{"norm": "layernorm", "hidden_act": "gelu", "inner_norm": false, "learning_rate": 0.0085, "lr_schedule": "cosine", "warmup_steps": 860}
Rows from block 8 of a small CTC audio transcriber, named by matrix and row number. Rows with one number belong to one neuron. Each number is 128 + 24 x the weight over its row's rms, rounded and kept within 0 to 255. All counts start at 0. Numbers have three digits each.
Before each neuron's rows are labels from the 100 clips, of 14976, where the neuron reaches its highest value: "strongest on" is what is common among them. Only what is clearly more common there than usual is listed. The data: read English sentences (LibriTTS-R).
# fc1: MLP up (model.blocks.8.mlp.fc1.weight, 1536x256), inputs 128-255
# fc2: MLP down (model.blocks.8.mlp.fc2.weight, 256x1536, transposed), outputs 128-255

strongest on: the word "i"
fc1.504:102113173096098143153124091203159151105115106146150150153105128118133109137175106117122111075110154091104098115097099205137157113143133131097128147103104131128094107094117155156119113172128160162113132093128129153102105167129156115138129097157104130140116144123122109124142117142130153153142117091100160140094146100155164116106111082146159130102139127140105126142108136132153122121155
fc2.504:122134080118119116085098087120117112128106126109184145140136125086082158121106134111103122163118110164098135156120096108105137145104109129118112133102156131123073106156127109125127169143134162135124137125155179125153151131123133116164169133110152108116096120144134136099136135130161100119132126138129134122107073132146163080091087187144106152103096111115117107139121178130123103114059

strongest on: the word "not"
fc1.97:118111112154114126108121114158085099125129159131134119172149103081156117081149132113129122132110125095067139108148148136127131098104111164148121146160107143115087124132163140143139104108102173134147106111133108107126092141139120107124147151148152164076154114134116132162163180134127143154101147180111147076127122159148114105153148121153092105096095115184119109145154114141122139143113
fc2.97:111144162129098152115157169109132161141136161127174064123126129162127126100146132120140207138110159131088132108144136102154153119141106108108139120163129134147154124148147097130107153134138093089101165137131154110144164133136171172159137075124145103098123122101173138077091124106114091103078135096135103166142131145132121135152091178151097090138148123114108140131106149131143136176135

strongest on: the word "it"; the word "is"
fc1.588:120152143133137141143158143093098113142095156151138106132117145132161106125123155091143122064142116087131104100146124082118144111100114126102158146107094168127167162128121108104098103095129167183112164110135124114092175105130151108114170118116136121139134101121114143138082151153119119216127104107129137103121157162116183149091111118106153156089128151105159115110163121122145158091158
fc2.588:170134166139139084159156127133145140147102120142080109142097113129147157120144102140099121160170120156103111114148159162141151109147087088122167105075156141119118103087153146108154127108127158123123152174146140100088096171155119136143136146147155164095124131127102075132150133130160129178139115075155153111127120104114156169091119121099137131141131100130130098136109126096141143111153

strongest on: the word "to"
fc1.587:130098142110132091128126128105119119183121112126112126147131132090119117091146127095094103112146098138148141163134095109123113121155120128162161116115150155124119097132111149109136090159114156100178116093122086102103112114116130150167164160083134116144113159098117147085118160099114122106111123160108110127144067105131127135125143173115107109143133128141125132158106135114091079143136
fc2.587:123152098128147109106174140105143092114116144152119165133150152175121128109144097085143152147162132110113189086140122108076139137089134144137145141101102172135101132131150123109154151119137142144129149123105123167091157119137108150076144134143146097106124123133154131138167109134138066151107114134112125156117120095128140115134134147154120104123132107094161164104116121116101127146188

strongest on: the word "i"
fc1.577:131111162155079152117111120134120148089190126105083120141125116148115103107160151128089140088165163085163115140111123155157135145179102138113134123118155132141154106063134100144166141176106087109108131124120104144143156112128131131131170145141089130123132090096134098134105127131120146152104138103099128180114143144137161149164155127131138163103105114121157071111160109159089126138160
fc2.577:075173114124090083085119122111114154130140107155174156112154163131146101122137143092080089110093125112110074119087117145113146099100129168110116112117111119142124151165139102152123121105125100126091152139125154147170150073157151083119133150141165114109130121133113135094170140110172155160121137112132133101111079138136120103115099123081125118113130125098168061132130130139146104080163

strongest on: the word "is"; the word "it"
fc1.90:089165100159112100130107109125086148108154148127107078110128149133133108139127123166101100100114115103132135118136105133103167118097174139145172096156113113176134099112136082168149120112130106155095093065160126127137153128138109126125151146149117144127088138130137089152157144118168111147106122105087143119116116116120109154063135075151144105127132115157150112122122179165132073134138
fc2.90:123127119118107129146076154114121132150164099081144149111136151147134131149145125136104173161145107130162131093123135138126131125151131139124114105111149114129106151143158099129125138101144139102099132115143155129154089109147104124115128115151170106147098068112131160110121110138117102132118077110157158132163103163109117128116076061098111162177129124103135125130093115178120076158162

strongest on: the word "was"; the word "she"
fc1.156:102102122136179126139116152113154102116102108137085102166112144117147123144108166150105164078160124148127099118160123100156117128124173165127119113114122101132129160115104132127135139131130137145092119102088126170151097112165105155125134145097110155146158140108122133058135105164098138177084119119109128144130102141121131103096184137114153148099123078158150122148143134168164129099084
fc2.156:120125113109170143163126127137137124104100142121171145183136152139098165131139096159121113145182145134112157126111122164118146124134117122111098093116161127162084149159129155065121145137076138151155137165130128130115148100099156115099173110084115129136132148138109148119159134219131095142138126145140141139104106113109126134086067183135159093118137168121124115142116143085117080125165

strongest on: the word "not"
fc1.693:104117161107103114127115109105099108153104145122094124140129133119123103095130097128070095145074112136096080126145149112144153147113173097099110137163125123163111129144122143097100131139132154144128180143122107129119110108105146136114124065076179174128108130128142133132145109145117116193120143150110129153130150139136133100119168111126129159180151144131110085121121148133107116152117
fc2.693:092134176094115060127114147120091124149134107129097129127140109106165155115135102130135144145133108142094156150148129105116106135108125141120124150085087132096100118117115162085122136078143139066117175142097119123110147127115109149144134154097067108113161119112131104141118164129106147111136128107152130074150122145114095119092103125164061129107123137171116084150137115131093093136115

strongest on: the word "i"; the word "but"
fc1.601:147152117112177102137060145132126151129069141121124141120133160140142177118126148157131126060113137120111133130099126091107138124094138158151151158145089122143134118119108125112129129152143150114096194135152101130119135133120160114138096118111170149112133113143160114155126077141115169157105146126133119120107172166142138100136082119142141156093146151148124124144149106080125124163137
fc2.601:118162101109124130118098132116118133102137080154142098133111106111082129121100108136123138185126151139098098120141153132096104150137142112169184093137135123180129113101110098145083090118169114099127166122119123106189151131141113092151079166123135164139120140159099111141127137109139124137165111073150143152137125163141120163153158105109094131125139124125146114143140100092136145140177

strongest on: voice: female
fc1.99:102132144154065122103161102145153136130140117126167142142124123090164156122149158130110127137103144118106088127153097102120133089102133142147158120144127116080116126176162127144120132151119152154094130117149127106100110138141130115138091110143125103119144124115144123114171089131143137103083138163097147140092065154167082139138097127141108123122127090126125103115102132143162094112127
fc2.99:122104145169160145080137158139152124162123168137142119141085089082120146147115117120103134136135129102158164120160121147157136140157115125129129141127164094094092130092149120128129186116101133112074097117114122087155107156094151109109100115103077150102130136159059110131137098120109138108117120109135171149107154130134117150170157148123126145148126153135114155155160134153141110150088

strongest on: the word "his"
fc1.20:170130137158143131158126138117152117144144106162150138157154160123189158118155103102144121120124159123092107125123141099143089128128207130115130140163088183089097083134126088134091110125148150142118172150151115089108117114110156127120151123100145138136106101141136157126100165157162175144124095133095141164090146113144123111118098145163123101099112169159108118112165077141105109134114
fc2.20:106147143096166094123145126155108143123138120166157141129131170109167113106143150128133137129128136083090133152134144142148127137132202071134108114131134128136077100110158107097127139141161107112158145131164141142140126177140141132138112106149128145126102091133116110158117119135143087089094118124183127170109132136158090135149116121150104110118118110153164165122150132132076161138143

strongest on: the word "it"
fc1.98:090154162139102121127134136104127129098159117159090114156109093115173124141135100170115156103126145149161117101143164158146146154146146105121138116117114150128159138098122153124146110124137114154154141125108147147113113127103189094126099133148141154188121122148150083152125122164148141152136078132120100161113087140150145103102102093105112073139098163122127118101098133098136141111127
fc2.98:131135173117128128106115081135136172167156137111124146112153102112144153130128144106108154145144193114167167150137156145123133096141096135120107100156085104110147184138131114101121121122166119136127130095095097156090129151142188129124130161093107144139108111116152136123146108206117086140080095147098160113107127143139126137167096101106144128167153092155144087112156131095120137139103

strongest on: the word "his"
fc1.733:167140163116125135125088146155134098136134096109099152111134135111119099094162157149122148101161140130137135128151092153121082121118150148114145123095155147088128115140129170109145147106109117118102118092142106145102130117170096147154141092160086122135132131107145115149090114113110180173143144113133125159143147088140155114104120142115134136115139112139084121108142172111115147122142
fc2.733:132098123101112103102149096162120151107154127113191167112128141078108145109168049106121084165116117176137114112130139116151141112091133152138095158117125145125147116148112113136137132112126131148121131132126180138164154116057139150119123164122137125119116120146147120143134080150143106138156138146106147104129077147154131138098108122138117145180136131113136106116143124120152141084142

strongest on: the word "it"; the word "is"
fc1.424:128146160156115089119106147096115138146125182106121129070126136149113088115136121130166204114098119143133108138171157087146128103106162130138150160122096077156131119109159093109118100132102128183117165138116089105121107083124168140130139128130139130141144108083111136154109087118140100142113122141102131102090143126133122168133111140094103174156136108151119155129121113101130129124152
fc2.424:117139146167171107109161139117097141090133104150147139152148159109144168113099101144140117125097127088131156164153124166110124072132112086165143101113132086172096114100100085197139162125146130102120110148136153106126134115171142147107135120141154140145107126156121100142147129106138124115077108190126153106141125138136124164112190169112135129147174138066145132129121081106136141138118

strongest on: the word "the"
fc1.635:106091085118118109129142106141070135105162118111125151145136074117128138148166108159102143091177129082125109100132096121104136091129164151099144083149117107105133128142162129138123146137110145137106174151150131092089138094120129149158116145181123107134188187131100129084128126123117129149111136110176144098099168133144122107109128135132102150079154149088111136138168127136143148149133
fc2.635:130173095106140115122101134160142119123109158167125111124163140149125103115070145084114175105094100125124126121084107136102121169148107117150109090149132138117171106100127128158138058107093140153106089122176128142103144131145150102100120136135128107073091136133137106092125109119103115142155130142135124125082125131143126156155109126090110115099100124127120121115136138122153119119153

strongest on: the word "to"
fc1.75:097104128078132144116068098111138122135138129132121113147124136142166126107148192138145139105118128139154129131112144093101073156119150170165104061134153134155113111149128138141102108156115100098126141145140136123093123130151113081121152128112186119130092130108115157159097106114145148141112151117110135127149153145123099099123143114121115095163160168154125161086089149137140142103115
fc2.75:088177175142153117136095141093138074112135096116114138146141110136135119137146099096121132107088113119132155116137105144129136154118092140154132169159122153107087080112123121124117142131110145158142069092131154165108114163118117128140107158138100149104105099130155096108131153119115107110123128080140094060133119111117116138089095163140109146122103155131123116138095132140133105136105

strongest on: voice: female
fc1.339:120137146112177151126093155123072091131092072135119131124150167161138151101113149143166093112113115124155111130113121110095134140131125133154134126112133117174148120118138107145153134114151155126134111129099144141158113140151143091154158147138131156138104151137114073159131095106097153151162128141086115160099133125121120102121135129102098108140160159128141130124156144121104137116179
fc2.339:146129109099122155157095141136127148143119113151146148119118148120141136131140122119161156146065144112142131112132105142120149143151157093152144128176140109094151119135127136136107118074096170092158104105118115109168146084095127130163097165125152110133132111156120174176116173125112143138130166149161093152132099117169143091115131091161108126156094132137163142145101145121086148146166

strongest on: the word "but"
fc1.452:149156164177172127132106134113154152109097154121144128169134135142154139127114154118165088120081127106171106160091115128120129117145108098089112142137097131127132106095123135144132149135130123112095150125126140094122101169132144115158098104147103139101174103094098086115086168176152115139097155151084111133129105128129119111079090121076089117115119154147170124127161116132142128123067
fc2.452:137118120156125123143152145157110151126055143142122153134134172115139169109086110127133135134105143133173118097140176190089123130127140073136118081131156134128143134171130130173157154120142115102151131118101129113089150097124121106121102122155126116108193112135133124178183162127150121108089109132116136176116098141133112135149144144093111111101112111109104119144149137121124128103117

strongest on: the word "the"
fc1.423:128107108105129114130130122180146099130141127129158129135158094141123093141136133166091145089131125093134087124094129157088142152151161143109140114158129073093128151145133139125135137144153171127099132109116113114165153129146166122148124128135116124144143107116060152143113120096134141134140158151157123092107138092107163077081139140112097138120137164124132104086157143159135075127152
fc2.423:142136139148125091153121143120105127118138136117135115118139158131135130104145148113151120098123099172156153110127094132167102131136141122140122149118130108133167136133119089156127097125126204139134136142137148132129135137118096192148170124077171112101123143160104136122143110095165124172143124103132136132107123088189131136127085099115100070113109165151107126131163104127147167154123

strongest on: the word "i"; the word "my"
fc1.226:161146085129122125131136110113107123117151120113159140094128122121169091141153130122124108145110160120124096181110137151108124105125105146135137144133117150152083124154104130167145172143120127170164158125142117124105128174155137149136115083102116149129129122103120150112109096152134150119121128118103102160085107148106168103170139135156169130147159148074124114090056156167159114166142
fc2.226:143111108128150146123120120125130163159123140159126141090097131143133126131113141109108164117154113119157116074125158109131121161079088069139184119138091119148124115108118103157137128147152164124102136137167134117085119120098171128130095137108131111174133135136105120111096109138124159095118131109138077128128150122132133124121091150152128093153159176138161125108091109130123059123105

strongest on: the word "but"
fc1.734:104137115128113128090128216117132110163115138119116139087145148134134145161119122113114107126109119105109112169100126135132155137174139130126133100142140147124109079168149073100139138114130120087153127102150129112106132092134121110105101069192123115083109122113148105144130174163134157135154142143113191096119138153157149105117150130123133179123108137161139156116106147103147133166131
fc2.734:199115129124083151087127128137180172103098112140149077126096117078113147166129109103109164100125133129103145132145171106122136126075136129150135093108104156113135133125144129113125160129090098115151132090152187091120102080070156180100111133135114148111101142094124098132128118161163103123124132098128067125138123131169103123169122129087172106141164142097158130151114118156089120091164

strongest on: the word "about"
fc1.125:146157106119125129119104114138142099068165130139154156118128100137160105116093108119110166124147089136141160143105101090144114139118129130149103145118084160127135105121145098102149125128103140105106103132149175127167148135145157146120178111090142113111130129114108123142128141107143120143129156152178160095114116130155091061096118103131167101124134128100116112154116112177145115100116
fc2.125:114118117123118074098121181156154149138136142146113139127132152166127126098142086157168132095121164143131144142130105142124098131166150132087115115151138142138130168130118143115140143140169132136132092053094151118108105120119080136085136129120126106122116127121121164146141102083108121096130143113182138141163186118122150122107098125135104163106125110132152126137098122091137118131178

strongest on: the word "he"
fc1.7:157150116141115140112178131113149105165135128109135107132139131123128150064151092089140098149097114106114128138145103169126129156129153158110126106150169108105158124104118117170092111103151144119094083178101181131088174127112154119136166157137129108138131155099138155172166131179096104120105132154110128141121102123129148132123101149114174093120153102114130157131136161089097154153171
fc2.7:150155131148109176144158107139119124120123181119112158172154121118121087104100159135083103148113142169118184123187103178122121146129188108108121118154130116154147134146128175142147167132152131128084118124133139132113083144134104132128150065118141146142146138148125151121153144111089107126101135122119076127134095142136131101086130114086173113142098114131155196079171113101144141134135

strongest on: the word "his"
fc1.714:135159122083126112164127139149171136147120146086140113127144184167145127154078102133134114128163144132141112124105185133126122125115161132154130094181112127107122107156105153105117131133146121143079078105137127112175111135095111130141124111127131140124104108133178124101082110153175154177128128154090100142118103103138128108124106142121102072113130115170150139137140145118122121094175
fc2.714:137155119127126122102132109127126139110134108156136176116175130129145158171111150146164136149133179176153118176105137163133112163126147156123098110079145155146164110123135154115196094173110108146103100105129143138138086163121106126090115113114097142098095160105093094124127101109144111133117120185166086110108116146138129088126124127136092143148124091130123132131143106133117164151137

strongest on: the word "you"; the word "have"
fc1.409:108132127149102148159095152117172129143112101125113143178123134139122144131139114114143122100113134122106160144100169155099112111150147161185112108128105114128170130131156108154132087117118108101148109096115198133115133114131127117129169139107144141143113104104109100185151149174097125117107144131144147144133090152135119151098098157113130102199133137125113101096168086116161156129140
fc2.409:137142132146086097137131086123169123111129117161137108140132098111139142131112142147120138117110131110102103112143091145125139117105148094092142094149111065142126116093158123129117157136130102127115121120159143135120125133160136117139148117127075129132114127114130121139156112116135165115101142148118130120144093159103131137099134156192122129078123152151124132109165142143108110123108

strongest on: the word "you"
fc1.498:149124109143157141093141126123114139150103119111106167132163120115108143147109152119122101098091148121123106115122103149123137123137148121103145068154176115137128157144136130155157134167145166127163138136149126089155167074144136143118162086093128185137133154113151098100159114167117133135118127126126114142095134138144072145126067086118135072167165089148124093077164167098130123120123
fc2.498:143174123179105172165124139106159096127130127137119077111120158100169155141126141136112135143111113129166145146088122140119147094121109102142141135119126125143123120152112167133147100093126122139141120124119131106173167084109134132139136111113129120149125092174115100121163118093096139142070144151151113106070134140127110101122168117152102114114131129136121116106158122133193150140114

strongest on: the word "is"; the word "there"
fc1.379:113132153129128106155104091137109129119149111126133111105122166119123115131126139110167129123124131147102110118124141128133117137110161157126170107085119162119147135183085145121106124096089121149131129121159115136131116121158097155129114139125118078116197122160112125138168173109153110125134104124110139087071147178133141135107157152144113167095115134121122122107085130067151170164122
fc2.379:143131125140158095137110087124128124123158137149123094147152101148121120113136111173137151124119112132117154159132159134129140116115143100163187121110139121130133137124142120111129111121111150149126154081129150117116173153113133162146117186142105125113149136104124183150147164099150120129142148133105124106117124175127094102103113159123138106128128117136116123141075134131144186118083

strongest on: the word "to"
fc1.386:098135174158113117157131099137134113135131111122161125144116185123108122087146166117148119183133127150153137138130154144117127176132120105148144097150123105137154110118164120135167074108130141103150153098081143165137094134148116135049107111122115157184084102150124154110097134153116158134133113123113137157129140123124126109146106129130152128142144150124150109096116152144117130166167
fc2.386:108085140131154153114095136156141122104143127149136152134102175116127147121150130094129154109102143149126114121197118158140116142137112121129164161167123141166103195157162075160110177101133171160159143136107173144103137137136096156150135119116089139164105099112116118100104098115140152121087133114138119087115148112093155114132111127138154144145142065166168116085150090168156100105146

strongest on: voice: female
fc1.644:109166129118125123148097105101093135150140144151141113125136153152125114136123146162139106108075118102174135109108127079100155166128128127112118077116121169150125115150159128135166134129139126114123123065125127116146158122157118139145101128101082128136105153105157117115117156093105187115116114177094171091127100124140131141121168124124127121101130081080125141096168108153144123152137
fc2.644:112126128116191132159137162155141112117135124109144182128083161154116184096185111109142103159110135113103124122153145108133113103116094084101079129096109149114093149121153090123150103144144097107182161124117137129144122081125140091122119100156115111129131165164098140130122132076146136084140091118132114174141115134151170139110131112091146132111119114146129105114116149142135144129122

strongest on: voice: female
fc1.148:118120166150123123107140136087124168128121138156116118125138156084141170127128102125150131062071148107087116142129119177114134147147105161145130113082161127112106137118145129080146122125138137192121148101128125175143133143167119173144116090125102112135076135112150113144162104132132127107161153125124121126125208113114132094142095086142151151165144123137088100137110121103122166172149
fc2.148:148057128119163154111123089129127131108119124135146095117121151111152139137159078139099137183105074100092132143180122132112112070124143131128077112128133102182133125084080150125141120094153163133151112113115107127119138109096102091132106088083130127139118163089118133117119149105163148139093108118145114127125106144143119105149128107070119128172103106103137118105137136092178117106158

strongest on: voice: female
fc1.732:096109115115148136132058124106103146150107106088092137087145158133144140146101120102158134104136148125148157112186126154051122105121097077129114107108107128148134078146152117113106107145168101122117123130121097135096143118138119142151105135164126152150133136162156114121076134127135129134126096089135145127078102126123151109137163116087139115133144101115126150086103117173084133125153
fc2.732:129165135105102124115103101083148105089111170144165160152124152124143122144100106170182109132123115145078120136072148115128121130159153148132093130175123110088109119088141122105113200129109131151113111122082179112126111126135088123106136139168141132131111129113147115129144181086130153153102131174114125149143149091166135137128068132126157126160103111124124144132165138119096136145129

strongest on: the word "was"
fc1.74:125091113115103128131146138107156100167135067131112183159107092126128147104118161106132154070127134120147143159164140128114093131129141135148123128175174153134187095142139116120155131169088181111132116159126120131109128116094115165139126114147104129141109122152064181122110117135164172087138144109109136146157108147142118089149112168157111132118160155131125144109138136136160136135114
fc2.74:129164118118124123119153117131123101138117112146114120131123123121136108104128154115127132168153095105155139132163140096101166070146129104128164093066141156117096104079110155145132139163096149173104099138144142160111113130134144129114094092158110163144113133106190114146113121105157075139152136109123135148125129113130102055076114136158150122114116134140139171099129158138117113183109

strongest on: the word "he"; the word "his"
fc1.398:096111152106121143113125120111137127146088143113101128138134124156145118130125110132094110124150113118111115127167153124147154126160118134157167081160131108138155107146141142112133098170101140136165093176142102155133115153160111142121128132110138100143139092145141117112131133125175149125174136148135086130135123115131144131139166110136131138172129138157106142143135113128129163143108
fc2.398:155154158150127149104091132148088127097078158135143142123122136154149165102101149129113145089152106138093105136112096151117114126131156114096186154122109110121118091128122146105081134179095131129167138081136096140139155114110137137131145121116172164157132099133142102114105142105157136129133077160133121126125110138170103125079081110162115127117143090136099166135118138158121150128114

strongest on: the word "the"
fc1.184:149106074133104112123143090141120135158111127147133153149142166132151121108162158162135147090129114092125133131125091165077145124129152109136110085160140125078135089089166125146108091131119106119138093117137126114174161131150161130175137086112149127126100158162099121136110123114138163110123133140174163110107105125122172103095121139115137148158065089144075085102111136141109135146142
fc2.184:163105145136114132125060138127104131118130144101136158138113150071102118110131128150134136146105129109111149135149162146140111081130092148138162182122119100118176135178132114134117134168081160124126109115113131106164114136080092108155135118104108088112100169114101126124132117125129130079108155165148135149105100130126137143143103119117106122124095147116126122144164139132151120131096

strongest on: the word "could"
fc1.292:096111103132141157138128139111132141113140183158107132183130142141150111140116165119092112118172137098166154113108111092117154184136149153106114143141093148104095097108108096122120137102108154137116140132105076078106146141187161125121122106119125111119116076109120122127140109111139117105100117178144171144103122127173100128125140138136142129144134144145162083112137096093141174116177
fc2.292:145168114110147108142151113153105111097137118125147135100138111084130159116170106126113143124138132164178136144140140110157119105070167151119123157108131113113094161120089175128140098136092160148119172163093108111103098175158139122093118127141102163101084158119149130128125107123121117149095125130168144100120160165128139132157110161123121142116172104116120095143112141100150129103151

strongest on: the word "but"
fc1.344:106098145115113129114112137151114155133126106123149129130120178176170112124114131159134148165073179142172119123163091131150109082102109135133092126159108134167107135154077080133133144150150157133109131081105128112142101134131145124155085102139150096110117151121132105136128101163149119124176130134106143170113118102117102124080180133100152101107158108112140164128175151103127121155126
fc2.344:158142140102139121175109098122148115132111151123099140127125146154104158126118118108161106083143107147192152114138085113111098113121105143137107124129076137125132139103141107137135072173134139107139109097076091147125153137123080116144128093099113140133095097155140124108128116123141156080143168161125171136134137163112151093101091085095127112165123115102118185103140158134132143145108

strongest on: the word "was"
fc1.442:122126112118151140124121078130118079117062097125104131115099146155144105134167085136157094137090136130170113150163098088107138102155089156126123075111153150145125090136129108098112153105115151163128141121086187105094152146103093098165104170103146128133128153112120156099132157106125125119133129113138093083109099102119113119089147167134126150127160129107164099093137181162112131139162
fc2.442:133160101136172142104131105119099098144086137126154142076108129114124152130132194121145159102133119175145145115099114142100137142128158147112134149138104160098136154125138095108158146127162141090142115137079172092143106098131114109158172123110105116106148135124166139085127132101101129150116112104124109129142100142156159151112127158142127109117121098131099112162132082136112121108123

strongest on: the word "is"
fc1.11:114110127149077117150102112128127129108115125118133164114142092148170106113115160150111160122174117131115157130150116123145134082110113154112101145149136132125145150115134134146144140159120160108128186151134092113161141133135098117099135117185120101148142112143114173144108134167144127135134165159120129119110056149146140148144089129162132115195152140132131120094124143092187124119170
fc2.11:117136117131162116074169101121170125150093151176151162154142121093095155171145118123122107107154172156133126154150092109120156134099131113143119104099116173111126152126117130160130127126119142140125124059119118150186156149158129111139140078165094127092107136132152137136132144142133078141133106147126129183108133135100093086166167146159113138149126105095110154154126185136148129150131

strongest on: the word "his"
fc1.5:098111115107181150127158107167126099140136134138107136143168169117154125121124115135142099105132131119133132109136123110131104143114153119141109154079101174153145103120132089142145123154112133118078091112166125172088123156086134140111175176119147121102092112121100134144128131153139132136132093106118149139107118131124148121116130170140144163135110133155129144108117153091096131127143
fc2.5:115146122098139096119176134171153164106110163139161111121093136135184127139109132128150104128136132118159132140118137119123160130163162096116122154147137140114101123168097120134102100125099134130108159128134148115174106127156119134165159131127080140112146128136147108157121130152100122112143126155183150144105158096143163107138086124144102095121147121103152117136142143126112137151164

strongest on: the word "his"
fc1.516:133114119118073150138127078112109145104088191133078179171153160089131191126092101154133147137133118107132158153100136090151151169099094090119148103142094143128133086119147094091100114115124130141112147128115119140122100148127132130093102162101107124173102152118127140090113111189142139121165146135137119139136113091161110089107125124123119192119170127149130117146113119161133127136144
fc2.516:142144131113108146094110138144119114133115122122150197143117098163159108125135124123143164125158117117126131131103115154131121129199095173089148119143170154139106130109076132157174107161126146108114164163140137117131132111108077101111133076098153145149121186106133125135145156141117157119160119108160085142102123142162157137171132157136085114171136141135099138126113143119149088167146

strongest on: voice: female
fc1.312:117123114127124151152079130140101123122105138164104144166077126083132132121136088144187167091086120158157139123140125151114139161130114132094139144137080094144102140140118121112122153102108110176137147073120125106142128139117113133126138103136135094060154118139136155138129115128110147138138125137107137136071157106166167092107137120166128095149118182110158090063127145082146136128119
fc2.312:152168139121076105118115114140085161166170134111121114107116107145133145093140150088125115150112127098136147115104094112141134139117123110169154102113130070131133097103134128118111134105141145077102117096163070104086132140148113106129129116134167143146137138118100147089118123097162119115114116147162104128138105083145134155107093151118161104162166139113079117110102157125145076144108

strongest on: voice: female
fc1.553:122141114145127101142128136126110137129160149140165121094152085075162138143123130142124148084098126151120157152134127124071116123086158157166125098147150106085147091120160149123149136112105100142132143092126171109109112112147162091122157138129097142165131144141098118130119086109068166117127128147132126175131132097107114119135209138126140119147125146158122120125119147128108122180144
fc2.553:115107123122137089092120137097140161137138154111132080098135091122154132118141113071138111139099110098118101116094100140111131144135124113142091133121144122157134112116128105104144166143106159129125144116125114101091115154121145122083107136123196165136149128184138143113130070149115089161122134111135136134119125146140084144145073129096129100146125140096148135098114086132167135155154

strongest on: the word "to"
fc1.709:158124141122112112106140141108136121139195135086109113141144117123087170142110142134093121141143156161154150161107125140095130112140111139168164144153102120118111115097106113096143106134156131126092130100114119109082141123131140131100125133105153083142137120149155110104151129074105134132113145148086148126136150139136110132138145149161125096174218130125160137135115152144127116098081
fc2.709:130156139098181149086151130145113125131136177115138146109096146073125101161100147152126147133134116112166110116155142070139104111101110134150114098118111117121103158168143133143111142110159107133121180137114126144143138131113156162141114133132127107122136166139063157115111157124117164099127132114151126144104118152093150134169139156144133127132099123140122150142082133086138155168132

strongest on: the word "is"; the word "it"
fc1.338:073159157123140108114133094124098171121136139149126182174170163140124107102126134138123109153140096111111157124148110135089169141098121124126135084122164138134153162102102122135104116146103130129108118117103065126112153097150140133132124119132119144105088164116161103163176160132152130133112137147093139103133131124076121096136169065133141116109158118145142093135189167095121136161156
fc2.338:095124135099132088120144131146169139123116100070138145093099125087121078119124134108133140093118147125155161137135145148096136150162124110103145152121102114101100144141094137138140157112125148132131136142104123089136125100132156140157122164126095135152051130144133165153134172152117128119113132111106116143135107180103161126139099119109099086094080111115131103110115124133158140162140

strongest on: the word "is"
fc1.24:143086155092124137143100149145080153148120145109168126068133100101135106146165125108142140092139118148121180159117117148130091137120127099128109097137126120140119116158140087088176108124117110153125153182124109135119118116141118114149095135151135171149102083097160077113115110130135144197139119169105122126124118107126139125118131089112138129112039178167146120108177078114134166109148
fc2.24:143083094112122140161091167149127114139151151150120125149151146146148127119110163162143166149090140105113122122146134138137161163114135114119121122096087079098145103159099102152097139136137123159190127147109139095125115123101121134100146105111125122151130151162151109134120138145132126160122090121147112136112134122182133171130117099050119113146179110124156144133150144119136123126162

strongest on: the word "you"
fc1.117:100162097127137131131139117130140129113115121069138137118133120084140111058121114150122106129111126151103139088076154136116131128116154139144113151109149085140127067115126121131141106160117092138132139166149115141145136120095105147118132132076104163133156132138166124110108122147149119167112110178138097074124113101163119099174144072157151130183095118161147147084110122121096106115144
fc2.117:137105154103093141135098114134092201117110110175141127107130133123082140079104165145109100113097171100119093100161119097141150138169156124115117116133091148117144096135103100141123133104166112157124124120162126121103134164125115132146126118114124087117127088097141128126118145133166135125156108082147103135126112104142166124138145124164087120159111142160137126151146135147131133112146